{
  "model": "CTC audio transcriber",
  "dataset": "read English sentences (LibriTTS-R)",
  "train_examples": 15625,
  "gain_aug_db": 6,
  "n_mels": 40,
  "hop_length": 160,
  "input": "log_mel",
  "spec_augment": true,
  "win_length": 400,
  "tokenizer": "char",
  "vocab_size": 32,
  "arch": "conformer",
  "norm": "layernorm_no_bias",
  "activation": "star_relu",
  "mlp_ratio": 4,
  "head_dim": 32,
  "fused_qkv": true,
  "qk_norm": false,
  "inner_norm": false,
  "moe": "top_k",
  "num_experts": 8,
  "moe_every": 1,
  "expert_mlp_ratio": 0.5,
  "experts_per_token": 2,
  "shared_expert": false,
  "subsampling": 2,
  "layers": 8,
  "width": 256,
  "positions": "sincos",
  "kernel_size": 9,
  "residual_init": "zero_last",
  "optimizer": "soap",
  "beta2": 0.95,
  "lr": 0.0024,
  "beta1": 0.9,
  "shampoo_beta": 0.95,
  "eps": 1e-08,
  "precondition_frequency": 20,
  "max_precond_dim": 1024,
  "one_sided": true,
  "adamw_lr_other_params": 0.00095,
  "steps": 8400,
  "batch_size": 96,
  "epochs": 51.6,
  "lr_schedule": "poly",
  "final_lr_fraction": 0.1,
  "warmup_steps": 420,
  "weight_decay": 0.08,
  "adamw_weight_decay_other_params": 0.05
}
Rows from block 5 of a small CTC audio transcriber, named by matrix and row number. Rows with one number belong to one neuron. Each number is 500 + 50 x the weight over its row's rms, rounded and kept within 0 to 999. All counts start at 0. Numbers have three digits each.
Before each neuron's rows are labels from the 100 clips, of 14976, where the neuron reaches its highest value: "strongest on" is what is common among them. Only what is clearly more common there than usual is listed. The data: read English sentences (LibriTTS-R). In brackets: how many of the 100.
# fc1: first MLP up (model.blocks.5.ff1.fc1.weight, 1024x256), inputs 0-127
# fc2: first MLP down (model.blocks.5.ff1.fc2.weight, 256x1024, transposed), outputs 0-127

strongest on: the word "replied" (34)
fc1.548:486570510438516532475518538474539448561560497493594554567459447473419568530497511471559516426508511468621503546484517517458504527511499445455482545482373547523522484484526537557533504495474580561570490515485451487585467551484522510497542535498503502560509492528542475479467581624455594500462540540652585498505491420548493561582574515470401529466531538591557446480529609534494461508523
fc2.548:552511470493572504494483543607553507503483478499449429508475513460445530473459504501507510541512560653478444476492478517482530465467499493437451477527486494523597529469527550447556560481426520571378525519541525577512547470447455541544498461502500550520553480508509441450506597523482617491417458484558555531501440562403486521484542443520523472455555464523469561483335539492535454520405

strongest on: the word "you" (52)
fc1.49:537479533452494469430481504545525508475423475493501532500437456379443427526431484538516476491389543505493462524464473478424472567453460409548496571497441592532500441531439468414528496538507469549482483581485526557432523541433611552516501486563503409554512505529508463530557554618413526519502470499470494491518523484487571480535416553466479490472439579517512524363491390515521396419633
fc2.49:515483473467477610465493454565475515425463539460516446571486497566416514461546499599582520452510556444471509509430518487480486596499519486500552586564433523464628533574593469505495511562507520435479468428629538436436564509445514515416454525538499504565461566427391496509439466488524494467511536473499413404439518570473529546446458484462517468465590541428528543488470494509432528476546

strongest on: the word "of" (55)
fc1.698:523486523514502506540523572488450654513470456550504551440451463520527492524444550549504503504600467463555595524592503487480519479548511562545478429515473519449529546557477452540406538471591538479496448479490494500483526438493466564453480496449463489542593485544477556558525524553573485517554514437463470447528486488474547599431568520498573517652516539395485557456460520411506504536534
fc2.698:432436502504425633542464531484525499416470534469515565541540414448401437565437595469546484484563440532543521536474526450525466563514582450570591534465531373406555480508536463483439497458457514457530526508495598521523492474511579522474488403545422631530498505511502473403528529469506491424506531527453559553527490430493470499566470518573527570447555496474507528466569469542486451427596

strongest on: the word "the" (95)
fc1.478:440555496505490469599490487482476493556584512516510502408521415463514524475575548486436504543509502524516449638479504522525461579565443501476472426647483457461510511473457467591537500432514407535381562478544540486471416522466442593550539378446434469502564446439510504529555540422533492344553477522488505486541426500526449509564549525493435503472452544460524568533557574572526467532620
fc2.478:498406477559589558576542494469431473491465467483475559439509526489523547518512474538468481527472497504474458502464518454523476438498383498489500470542407531475501515436549554543507521473511375566517604572526495466478487452456473514438532532520480454546479533575470502582400454498473473552438498582572439507567408443512517514374557522565496555545551625457426575469612556555488528467486

strongest on: the word "you" (45)
fc1.63:494461491472472445509518497558474528507491523507555517591399509541446454510499467497469455532431466498531484551466498442582465556546591505545449458447493455510578533596538467539500516392513540630523417445466535569478614509518506594466506455557545418551518444525524444462555433471595534491492439518541553505445445511552495490513603492458496519433500546368443523469477597426551504468504
fc2.63:455477399487529411524420527493479474535530485518551550536468449492504580442453428475481472461500408527476498545435388462517458564531549587484419419426469490483578520537500450428542523439507498522477539496473454619576508538524477597462520573419533522527552472518513533482429427496473532547496429448460500498535497485471577589456516508518554430515493451387488573449549462472557519395520

strongest on: the word "we" (32)
fc1.676:454465541499482490558501525528470439440507469518491435549448467597510520581469456591517525500537468563519499459494434538496576500484537556482494446498481540449515597407596520557393480466506475590491431443424432537531398587427514470612426425367518441479440505462605509496526449465451499480462489432500543522565535516544541470466546487486548469518485541555466486546589537593531515443440
fc2.676:455506431467500498514544509486499501422405524565498434535388553491490405533544496559563592531599430537523498557428564481539411513387514564568536428512476476578459518512467536477504452498543510439565613502531457513456492425518438485443554406419536465585431527470461493512542507440481566389502499515473486514468459538539487562447550464493534517526511519474464478513530401545486526434411

strongest on: the word "good" (86); the word "a" (51)
fc1.425:531526532496520480463549431489482489537460470445451467523487459568397529490468484523577520511564542533450469489457517447470510509526521443485574541456521567404472501490443476547534520492455579531543572499391629563572499478449601523527556523438595496585560461555508532485578552441607568528518588594446473400546514394424414490471553456519558505423460509465483551470595466609495482546583
fc2.425:469542523512632433510494520502540478439455514538499395563493518468513502558485523469574426474520444546429574493501553468513466448430514552530539619501604469475551607462581499481440475559521485521505528424482473434563465575596455462443548560503517603516530447470559579492547476499557540491493464545519452475478483431487508527501547501449505498396465488469587463426438503510473569468486

strongest on: the word "said" (93); the word "he" (39); the word "you" (32)
fc1.399:513558522496450420435481483477543521564518443462502496524433573496551471494657532454517454503512414502418552481518568502447527525381505463527561461481539479456503562423603497482515476516557560484509446495467558521466481505508528426524345449469444494479507385473519475490611552480515501445582566425534477467427526451508560544446546548505494426444517571551427484567564464612545525364457
fc2.399:580443575454490437487414414544511495570481491538447546463546473415498458479422445466507531483477560531460502454535570428599559385540522510522540527490523444585521594504479483514615562463496538479552546472647475541490497620543441440445368496452505567413491505470543471559534527525521539467547476543488465501549499460454522509425499412500466593489473613490543512548517526510466573492389

strongest on: the word "you" (32); text has "keep" (29)
fc1.756:537515415502437493508534499541516520386520567506612544583521528481431510450568444580521544494461514455472511451516516589534532472490505444492541454592543517522456491484530397450478422529525522505404414421483575522547522591511575630610555537532428459475479581520472426458484516504518436572451545467518536452427443476432515521411486538478460530399477465541463413523462431527441413515468
fc2.756:556526495517544623483482544511518539518514607432485464589535504530471529475573390459503460536513500562481465530500510548471579489458495538545481482470442548446469453568471497545542545491482529453516467576434592548463562547518529550444457514474470518514504524495553500464533442571444541480523498608483520538518527470546512525518440467458532565513499496567551588427505427453490444561505

strongest on: the word "the" (75)
fc1.285:512521510546463574524534484422478483545544504506494516513474401496548450461531490504446441467501519439459546454588542571550579555475539514562530446436504554495471654528560529463465600486485626411372567448496527530522558436585444585412510459474488475531530503534490474529494520450453505414550458572501429540503460494453456527583530509478472518621476491475468487448521464459482550458547
fc2.285:515446468474475525417452483549417548437533514473436490427533468397502466520445467519525442614588485553489509523447426510538497573518612515490519577531526426540530482454504503598527473511470436462440467434465549439576540412483606432470517437461494437491523478444392495466439435450486486478441488466545488494596526561551469519508440517487462416502472628509485478543556419556568508539543

strongest on: the word "had" (28)
fc1.331:495486385466421441462535568520441500412395436380562460467485483375532593575501536526468538510555538569429531485491479565571531564520502552455495472419452494539440540470534507433494438542506520467420553557497610509513446463538446440471436534448461541469441549537448535435425524486532534491467509514445449554527567461505549489531479500548451517456418504505483472549571528547523508556445
fc2.331:496549514510589472593530524568498631500520507474474461485441527469468480631534481599509424512485512489416541519500468528563544495591438472495510451477475572486488413523523491479502540439466480430509407524528431417457567575527493531571436453515441449541511561462473541566613541491500494497512423462478532532477480561522530634532457475504566468542546506393515576467518497512524446480490

strongest on: the word "they" (75)
fc1.355:488483529491422481480487541495518523461501445489429589539592534499615461386496519436522561635437462474422504485504531467583453502427452506557380513505459556505389519450415506504531468509539523567462492522572540502541526461524490454489564514488479482581533381419510571572475430514511478516581458616637510526603490444544415501483458450528435506426538443437513521455554538421488442444484
fc2.355:563525543498494492569431478466599503475572485514566567534521535572602446474535626513547537555426562557505613555453552529482559413517448484597348465475455549508544496470456464552459561424544596522476389478433429475581529457579518429462438433438536598572564527518510506521514468482522510508533568504510428511548511529526565425576454475449489518570547545570542544535511506548494521488492

strongest on: the word "said" (27)
fc1.440:511466547506496489426528544538553367461432473530506493419541528465424512553581432463561437479589479485466571444629592487483491564439471502475467500475429470493498544506530446591524419420512388489490505537424511527470596518515550465405482450465435543426496518521499493548491469547537532399505486547544519446496500569550454585529499457526411485536520545581551358515481487490569523447543
fc2.440:630536505493519466470593538547452580465506516552428506496425525442517507443518390574472485493465608396512544543611567535480517537557500463548465492609569458492572531393473467557530500464510516507515568586540378500516574554550436432441475531524473588527386575541424452523516531541552475514459517516590525468468483491527504456432535467582488442470522469496435459514489488460534581584481

strongest on: the word "the" (85)
fc1.534:455504504526451459541539485430424564417459532457555494530531479545560515506519470402450470438386511544423575560455563464571543562480456453620436449453505476516429519526455446550584473401541396567439495558500504596478548469485396581524442505479500571595493493468524475555548526513489482507587454463546511531428359508473557504559535563438558521565484538456439442498532442496509556517522
fc2.534:379497498475536499514479439497421486480498452484438473495610497483470583436514449423487418469523397497499518485505520477491528472480476504535550540510542477474433487485598534533472471466472472482493512520544566550455543441511383531411534526498531558546411491618498461463495498532584572496519400462514435458495489513471488529603500558526546507523464524414477534478545563509581489475440

strongest on: the word "had" (49)
fc1.579:524469464537476500557455544492487423556403438555485482508546564450546585509528514511517487554536503478429443487537587640460502492503488587508500526484467519584482575441454582555513486482486525456491556539454587478558502482409589524422488479470515454454421494469523489447516560500527538578508483505483529567559464469472488492531494411512385442483569472559559515448644531564484501533574
fc2.579:543481493598597527506536557496531478500478555540487513509502493522409537458482553486408459522534520529465439501476468554512503493583449557488453500367379517463515453514504510532469540573456584515360513494500469401488596438487481505475454559459558556450429550504435497560471466569494526504557425395431463524464519477426488517504591536588464480587470409496428497559610533581521572525515

strongest on: the word "to" (67)
fc1.108:488439531517493569433547561502436450482520451522441568510526512416404602539555378477500470474489518530527521541506504509550415497508535553508528485413518477488483528434417492566401482553458616398516482583454496484550401581454480581521461425457531488599580475572469500466524524489437537497439400426528529505573513488539481537572551581529525558471485501455521593527552497534521521441517
fc2.108:489593502487455532510510461544447467497520529458388519534431439531515522510514445528465535541482457463533547510434569555444403470534496500536526470556481482532472411511443560442524529468502373480521553530560493422478549498411597522479431538433473547477561565504477565465488503524512509468498487437473506576412572499447442523501544463487493476486523455488420545568497482586450554484495

strongest on: the word "we" (30)
fc1.79:417579519448572560516376494463525605493500454501577463376535484528520607460504481615481505548500487542509445575573483447570498584576476559462461417507628415472469493448532535459532476470364482478475437451588412510458546432620538464522536517495403463501492508533509477499578506498444569434457524506435531593547478504526437524524460438422533553477509453438519416481585503417520508439535
fc2.79:416510567440520423504381543504475518533582590496441468542525458471472484493658558391534431509516557400620594489493554477517509465471568527472486561472506489522580544405507464543450501517492499477545477416485481460514527510491517444485496579460536531498539549512574439422596534513435464587558525426400495517550484526391496552548565441547486505505499512472578444586476539446440437503609

strongest on: the word "they" (33)
fc1.741:523549511461483515480502537476530525418474478604553443542498512485498489488570624576433528470466417525499532559528493618484473494489514501471480370517532506411463572508530485507498464548551521588557576544586483517489459472484524481539507501486523519497464545626540489496536545447440477472520486483514458494566396516576520484509434606511428546482414474535394483450500485483517518507493
fc2.741:455504560590493466488499587425478500557567577543472505451478549470628500460474438434519429464485505456383549530499562621520479473441506509471503512469517454454497481520612535503516460551474421461491424469519421481535465530589421598435504369440433485443462451490512475410532488504547469447460531500519479475539545506493473449478509508533478520528448496602513541502555499544533545544472

strongest on: text has "added" (30)
fc1.415:491535581476490425508486543534522456476414453581544415515576507512541560519430540460546461575514558566529503452358504529494553412511547456568502469485479554518469480529542512546475550476530495483516478456380456583442515556573516584420439489605526539462565536468505477549522514501579507497434437517495503504589433474527540488532493614563570539553564538517510579445581458435517433466589
fc2.415:525454479481529459537535498513497435459462468512547419444480407453455548569467577451491430509543508484581486486517472434462519491464506435461499374468515607436505576561460405582444551546551544481549539520520533520516478451491487460476489476515495463473551529470486644593507483558498521493448428458469506427533395490506497439437561532596504443494476544613502604556548502472519475549524

strongest on: the word "good" (48)
fc1.479:500606512531466512528507512447505438558531446545495490519508418423464565521467470499491486492434530587496423599537476504594537403451480599475493498499605464501483575470439474501590487325524612428465567446466499586493525474620500490455485437469426444579464533461414439579503532503447504482580534468512524488540511523540445510474535507487485499478492446494467523526499518486513444482449
fc2.479:557526487526488478498579458508485486538524530525491491612481496610504633513503474515569532458447583487452598488463552489486532504484497523476388509602465485429507500469405544536529481560577486497519502541496531411510513570488581501491476630451493414467474507397519518443486466402556496461519420559482540490488453561451556532544526461475521479443485443488551420544539462456478561445529

strongest on: the word "upon" (30)
fc1.749:544597547467443428593492500571577551509491455545443561521434506595494529508445501442426441456549452495499469603524524526547473575460542472578535523528415486515545492502359491445465449471547556613532525528493505458554503443527461512545485445459504579496580518562456477504497447442437524521529517458527503537462493409595482501433492533594468528440452532518476461498455549532532497489542
fc2.749:435474389440481546534500467468502517430452504569450531544564544476420403527521418514474512544493544560599538487537523414441451480409522521395485507495508556603478458465471487509560488600549436484486514406442487540466444481538541503589469506545507545467448409398452507430479587515577552421497433584527472505497520514552632513489486493553523549465601506509450512617569502483510523465518

strongest on: the word "to" (86)
fc1.595:381474414542422543504498576468416514549494436480556423506593513544491528528426486467459398591491531413491504441408542561529505475539537524536504478467517477516525536418529458534489462531475598522599534500504534431578594426482445485440430549463558469488465504530544546396560544567436550582512547440546528511582571564465573498475451502508490428477500570533481468507538479472505541586491
fc2.595:445507477437446475519490531483555482521529405476408519454544544614480472572511509496479546480516423536517519563489465486465469397476528535635561576509466425531500461462529480543421494406465459527479500434516533479483506463459467409503413534504502528487480488452541526452509493511476599516474503435564509395563528414432556531378506468502526500475545464537550440501443485486430548529457

strongest on: the word "you" (48); the word "have" (39)
fc1.70:418463506409441472547470557508500418406531503506462492520394488530450480568522471460514526503593483403499419460512506542441489517539484448477584534555493410592520521513476477509493509467546502585544510566506417495602521519462456430436458481460534522543561582557452539514552557454541519438486591515651465555540549488486452516491600519489532494527438491514531472466534503464542561436511
fc2.70:493527540572492452508482529541459549505541475512494357469424563612347517527549550610527498516518485498401464454470545529508540521454499361502497464460447473524557481488469540534483527455539554601442505519406499486446559468416468478431497450465432587483501485513501550508622604479537532604400458470449602565463489491504449514447529493455578443440523546598494470449508478489588463479585

strongest on: the word "they" (46)
fc1.648:541472583535427387480541471525428521449495472497611464510469485450626521531506529569451564441480501543530440523394432524513413469493475507547453495470535460402394443370462525460383520475451537506438526561442549463517503514556521503602480503469458407535474449552559484481465494530500580428591461472580556541503506557600479524472549579567508504436549471528534517388525556491547517581503
fc2.648:458552485516506500527410548456478540528469452477469577571475543469423544576475505520531503540535476517518526478490464533561476492530497577414438519415492493494601495486473526447506567563545508436561461518466461478478453507495519495491428511456548469547536511507505510465464522514481426523448491462550515488500504503474435537444445465504547546475505496508529493449494534539480461539514

strongest on: the word "they" (28)
fc1.104:572490526589500447513592397538466646457454555571490556522423503450544432427590503464436536443564466585559550552474458437538493531564448445444510476412540445475553556528537492598517479467492464492439617458526564474433558544579527569512547468570471518482498523483559406465533511512539482520496452413464438497577523605588488496539466480543400420445562514446500449449513499480547445490494
fc2.104:522478483521545354610468475532532481451566451410514458583540496512461528540523503589472536549571509529500452549531555454511473445576477497544467497530451502536541486426462533468537508491485470514506519479430512494484542562513397446437510478536440452607424438487413541515426459378395424533564532538439497446540617469454511472445555562496519522513530466434431539525515477427403563513562

strongest on: the word "looked" (41); the word "at" (40); text has "looking" (25)
fc1.660:505436478484396513550473412491501437457604541519573428584588424456517447520415485542495484426526518494435513461538510427561440522613583492517485493513526466525515490667559457477441463468627441454573443534582554489505500545471456489565489487542430444569522545545555492477544506508521580553465555489566505476615431549571540383491559567557500580483591440519546542491458502519525568539546
fc2.660:566473457526505474557534513596508491494567453500423478397614475528481482458470503541551444502427453537492532613487532418517454485525487535501517509502489539425512469558530459601426582542497477481504542476507458518517522524356595533508472432528489527491460509567499588497424591474540498456559593413434475437591464458568531555530459503479501528451493495502566475466506539508490621568490

strongest on: the word "the" (81)
fc1.166:504523489565486466454546394442538443555452414549480455501423536548572386596367461507495481461522501532578485516547558489489538475468517504550455432495559535548533617472493583511577493527503563460482501477490513477459505425558513417476438418440543495483604467525548596446498538413486459548547531388561432437494511588509450427535482442600436451518464507445512528522478469573516514608551
fc2.166:453590555550559605603525638491536494505525564509492597467430503538481434431538476448422454500401523435467402451449469485523636473538469559502446474372496558536528443479569519517505531544495407491545516498493429534472524477571555489576472514476521473461531530455484512448547511471518462576483544439518511455485448494545492485474420484546492519563520487489555450557465572563461571547479

strongest on: the word "to" (72)
fc1.562:592507532560472534515476417576605506502450409433511472418510578475558478551554397514510495431481539455512471498442546488543473518508505467492517451600512489447546402469407444496471507635475605499614491464393476507511533435489528499407531438482501492530503554610465530538491480561486560481570580416449469395593504431420489561453488460453423541527490475416494499542566548434512449509428
fc2.562:533462535508485493449544514536452571498471544514383520548499473467535536593425538500453549484390488571473606511532573521503561498550524562509462369459574471517504416536533492530500538514480507573503482480557430565532578480411511466392412532481528435502474518493579540527446485477570518479489515446493465515495545463422498449441572411508458517627580409548467514566441511498467554453492

strongest on: the word "of" (76); the word "one" (41)
fc1.105:512566475540413497430433532555558590608458475463464532484415424447488482515511636558451527481525492551467561461561486430454505462498482512483438555478415458477522469532413433455448472444459512467578446536492438462463487520475469412536490344543512523534540459568497527531581441516422431469461437492552513460548466486495555448578521495496594448598546419443409539459517561474529564495546
fc2.105:603438408563515488420468640483476497494482535500494537514521513556536524443530496570513435484456570487545591438486554466531516497378449497475421584556436500407462449455534446576471518479395447530435503430443585448465587478455487474487541514535477452501519423444493484518509462424509454502517456529471474423504484489500493502532419611393462517528603526463528445515465528524482440514453

strongest on: the word "had" (58); the word "been" (36)
fc1.422:474492492495462441508521525524502533550449475565459478535571411479477378501530503407489462477480531331464467516534524538475470506514437476555498505481505509515510560441528539531440445460503543458530498543483543616518510460457471560505545421436487504477479574526534419530421565439396529425576513510523424578590404591510555464402503489475466454452597486471495520526444446481516554552473
fc2.422:526511449617477498561458457554539529534549554462486590492488496495496512525463476480559476534459479524486480568559497485484534518504490548492537414473473535509597489532526575539560493501475511503491566442579565480565433546589443543517403535503472557558396579500409527489487493588492566493512500529363548506476435473444545573497486449553581470546476464475451428454558489455500490437378

strongest on: the word "they" (40); the word "there" (28)
fc1.176:524462554497527496400606517520500495554527570489531549523509505576512524556498529531499427551479500508541525455425528577512504482565422503521442506504492499506577415417436496512605406526600557413539473494574492532478412498453505617479516437591544421522459494488515419487537419517534551527567497443601538509517441409482555566456577453494436503474434506476446527438480478529566571494444
fc2.176:518516456524513504468528559574526637387455523475473513488500476538473548536489497478501534569465504524496534538585415447388594524529543559449472498532432464433545466445493596519518486526496540393455444547476510540431564478415529473469598484395545564559529498423485452494601459441412554499474468471588558604593492575418474483497471459513501565515530612564551480444406581530616451526578

strongest on: the word "we" (62); the word "be" (30)
fc1.258:466597491554529467480605624562435532445482391455564479429522443501457552427435500507563459406505510540518424499519549428385529514516526558414551552443579488541483512470558613483396477466467475498431559474471435604468494520548522476508549444479584571505586546536517570495427501409526507529476506592427473480529492451605435462437461532500559523496524520504456459491522403511460464480564
fc2.258:485461457461472549460546492475463537503454508410546451559489448507548547541474408440513525520471413494492400512542434478469581465498545554429405471454575412520486430438492582528445512477544488495480492445509586534604490505413517486553445415484542455468430406511516515464529529503527589580558512467446409543565589546500482478437489510469568536548436455416517448432486432526532521420488

strongest on: the word "i" (46); the word "my" (45)
fc1.603:477526478458418542471495362525518490510516547459576521439436508453479462539491470440466471469538473475567497498516533537545412486490535478526516554421504473477474406530451517492485381456589487437491601510513413480450580563469476571537593533521506427519515462536384565487492497544431441506446548473465502493480601540512573475529501568411465409482422508430423505479496519510530424504509
fc2.603:462505559447624505448426473466448519539466560459472484555476597595523422423499544383409563470449529452603522488566531467559452468536488480459566442452559406498566423440516468512462480453521502552505590521571542482557494410417499493420512549525441464500524556390573556531551461525495488436486467540429505552495455526506560469426492475645489449564448507481494475490597515546498412490502

strongest on: the word "the" (78); the word "through" (67)
fc1.370:550517555478562449497545529530540524564509475546484464500530591498506535468522547407558509552520523564430531436480491532574496580570443460465525502493439567611605540472526468511530471554480521424522478482603499484392571424511416547499415505477443562411534543535508529492483478486429403388474479568465464546506505523504455478497457501549485455512504554515436490419523552424520549527511
fc2.370:555440509466521505519480489484461546547497499553483542534546486433494500417571585514525607476523552449483545472505565571512579583477512493539430549466470567483479448566433471493530457522511553556526468475546512538525557490532518533542471475485496581472453423440608538485449495503535456553414423474487543485470451468366487505484509533530460487476505480509494525574475517553479529483494

strongest on: the word "i" (48)
fc1.539:485506496538554481486452545525562550514457484514539528495563486568440498502496589491475558450493439470612477474526494525531439459534612468464470438542487530540443543479501474569467473497524443443428550393434425534445580484504490496533481443505623493556510483431467379518513475524522426374506494549456530481491531508526460596565557553442503499400473556527543452481524510534474563430408
fc2.539:568538546431484500499530536457459546496508450493477570472403435534510509399518479509391473444628475523510521428497472482469456538539419448372466478470524457478519424401516535376512541481425556549513568547446475426542500515539474580480462548525636575504508524522515512505477507514486451440510619500469437520396516548508478457430544497522534466463495480574584542497533553496599549441565

strongest on: the word "we" (82); the word "have" (29)
fc1.8:523516471506449534430474574445416490453530433513429429515515441548538528545530494593507520640437394477458544527510611566479505604450566456504463617480535469452466563492587528459461503442460609553446447471493459469463381481398531459499525505541558426558410533526477601467454469503460490451518493509519532519493514511514520432415494498532520463479576541476536439506498464544500421525410
fc2.8:586483498503544415548558476542495581417550392488515548478679498465538483535481475519526533465537505499475481614598573472507563458507438517487489534464485537577615435509496571492415488624548490448591515484483521535512479458554549490440500466486470427497530588524476505569425563439596541469523449508461597485475485426463529494566515380411570465516453526473525394534471542384430443598396

strongest on: the word "had" (82); the word "been" (43)
fc1.308:468512480560499585527494441482546478442515489520530480510498478490479574498511491435584563626458484470393550583491503534510442547494545505502438532481480572525516480541467533588440519445423473515423505473488525512517439524534522543517577451495574484585422570419428518525481574553454510485510515594485506495503469569581497547481540568422478559486514506543435465492404568524487518538507
fc2.308:467447455487495451479599513524496527511505462520423510412467475451508543485470624511448497492464559485515504439580571427563495557489477444495484643503430614493447482624513483613479522537438542499475601454496446536490473526615406504498487507485555450440521535497431518413580517569432567519465493530572512589509557487420515496467542468608523518478512586433434442480451500521519531550494

strongest on: the word "they" (45); the word "but" (30)
fc1.163:507480522506554435466574586530427516589517525486467537462428456508593444534538493575561454472547464463588414510468651570457502500479460493574550414478548567510511496398552513542482503464522579433467481508512573509374540428495519499478486531560616476521533485568535412476480460384446626495542495560556486531476520463499547515454505529506461482557457463583500566442457442525479509454436
fc2.163:429591510522531489485426489570573520462480491494602549508392480579428541551418442504446478516559451445458450530496488454477441540529406572438528522479511424522512435531496487532503461602552508448495438509477422484473511515556554511423517461512524519536534500465456406506517461447546553460511475386558570606632460476450477417482508458490504530525480481582485607427528602557517571469566

strongest on: the word "looked" (70); the word "at" (47)
fc1.156:460444506521468478466548487497473371476606486456604523486485511521494531497534512518500507426515488467469440482523573436562424483510547474580533430484556540555492547477517476559518458476624415526595473644534437412502469461411526466586479470610524576574481498525523487469458543464502531522537534525496504410545449520556476407559532482448554462408511546501515532600529543477479503481470
fc2.156:537557535512538657559423470598574520468547494490508517434470621478554503429470535577472562532523573567466499564505516400530437405541517452452498501491419420477502516546452486475497554551597424440503500495551437476482492474484555468545470397475498488542421506520450509482541484462548596504517579384434496417541442560541497465577518441482559497513571544503501556558491573467518525536524

strongest on: the word "said" (29)
fc1.754:513503485527460459461464490504524465544459507518492522507535524408607533452499496476536479421605561542455536480580440487363465511544394504474567528547516536506456480457478423507477455477452456505527517543486464549494511467483534477517558370461555593488582512567523545486515544531560465517513537578562458490486559454503487444461505486432572512466414469537500435502495515458444460527480
fc2.754:504504399537411468501534566483518500429435522422423522482561498527524538462449459499456409467553481506417479443463428493521589567546467517484425461525423539499489558507454559451488434464407557516494544567521532561452479529484540396498436486518544506545546534582496465475649502525566467460475406502475498557550534476399491446357626575529532448468457355526491486529454438400512526568574

strongest on: the word "of" (60); the word "out" (37)
fc1.279:620501534574483506580532549440520522508500437520511542630525557473614429511481540512524447530451526511554472524543536455534572512513432584465522515460504563530497443497461572537501495464485529518443442456446554557450504469388481587455571471468451595375491508460457436495483500432515582474516465509474479464503493500473465543494433497550443432512530426531580475518558412485512518496567
fc2.279:402504526530517515538491470562496518482493508581575501531479453525615489560504527507555528466472558461544507474558559464531478504520567473541500597487503541469637496583552485504546538466536516427562557361460472500581549441458425473552519566576483491590561494492424579460505520563545519582515526572495483499583525424490396581488516444527530525544445433430530454459605591490502521488534

strongest on: the word "you" (75); the word "i" (54)
fc1.54:513455500500458496452515549464511430532507448585448560431545515492494509492438439495461545415508434596509556394554490511423487519572465567504521478403494495589482498482502417465469530471424553493518584521470489504507505562502461549517563445578390526451538393534529431526408544663511504504540503459494537589558481602537558421519524547561512447412529474412519498507415458479518507431537
fc2.54:591503436506491554436522573551395458535536525423409451535548509496499448556412507485496506571507446571474597450489557475488427483490543490547444556485478460464573530499474526548492553522413506554570561477479515455469491488538497525388488574567452605475504446625525570447477458455537510510510432485508585460496526506462461436413408544563512486478527505499553566600490463563462502523478

strongest on: the word "upon" (63)
fc1.250:572520532376557504518486521474513472478492421475518579535490493525546535556616514480462502454447553508478622467472475589462441554457533497584467511494427549605559502574470481532442377575410540468541508536435547520568472495523576438468520505506535557517580417559390552541534425462556424480458567460468498479545409521499577483461529506519446480472528445474523450465524538486408546431554
fc2.250:551488470569410496521440558486491411560501513569531612578457448436498488502504530478512477607517596457443417479391550482482542424492455507531499510547573519488525500506537480521557530470519466669485480465480556520519486433549439494561471483583493428481469431383408545484604512511541549461527443546570499589544482418477522552441414540553529573453576537483523501571476575458505498564471

strongest on: the word "you" (34)
fc1.245:509503524541519533460430485470582440405453541614469491569501476529466490520466448450546527519494468387462469470545449478542523567449495461544540397489380564567566548463509536528431502536477512495499506509519484497461552515505459494476472449450498469515476429521476535431500523547498527380467510586464576555585525498551556490518559521595472446491400536549552551571575454573540360523393
fc2.245:457500570582522626487454637484560504534516444522467470609506591414545554459517558481533446441485527496566544515454523483460506500456638449425463518534476563470478465447490544444558495556549484477486469520511492572601474508497484494451508464441517440485419543424497486513507535607522548497394354563488525539493484462339471502556492463479485454542534498456541476544533398506511565529579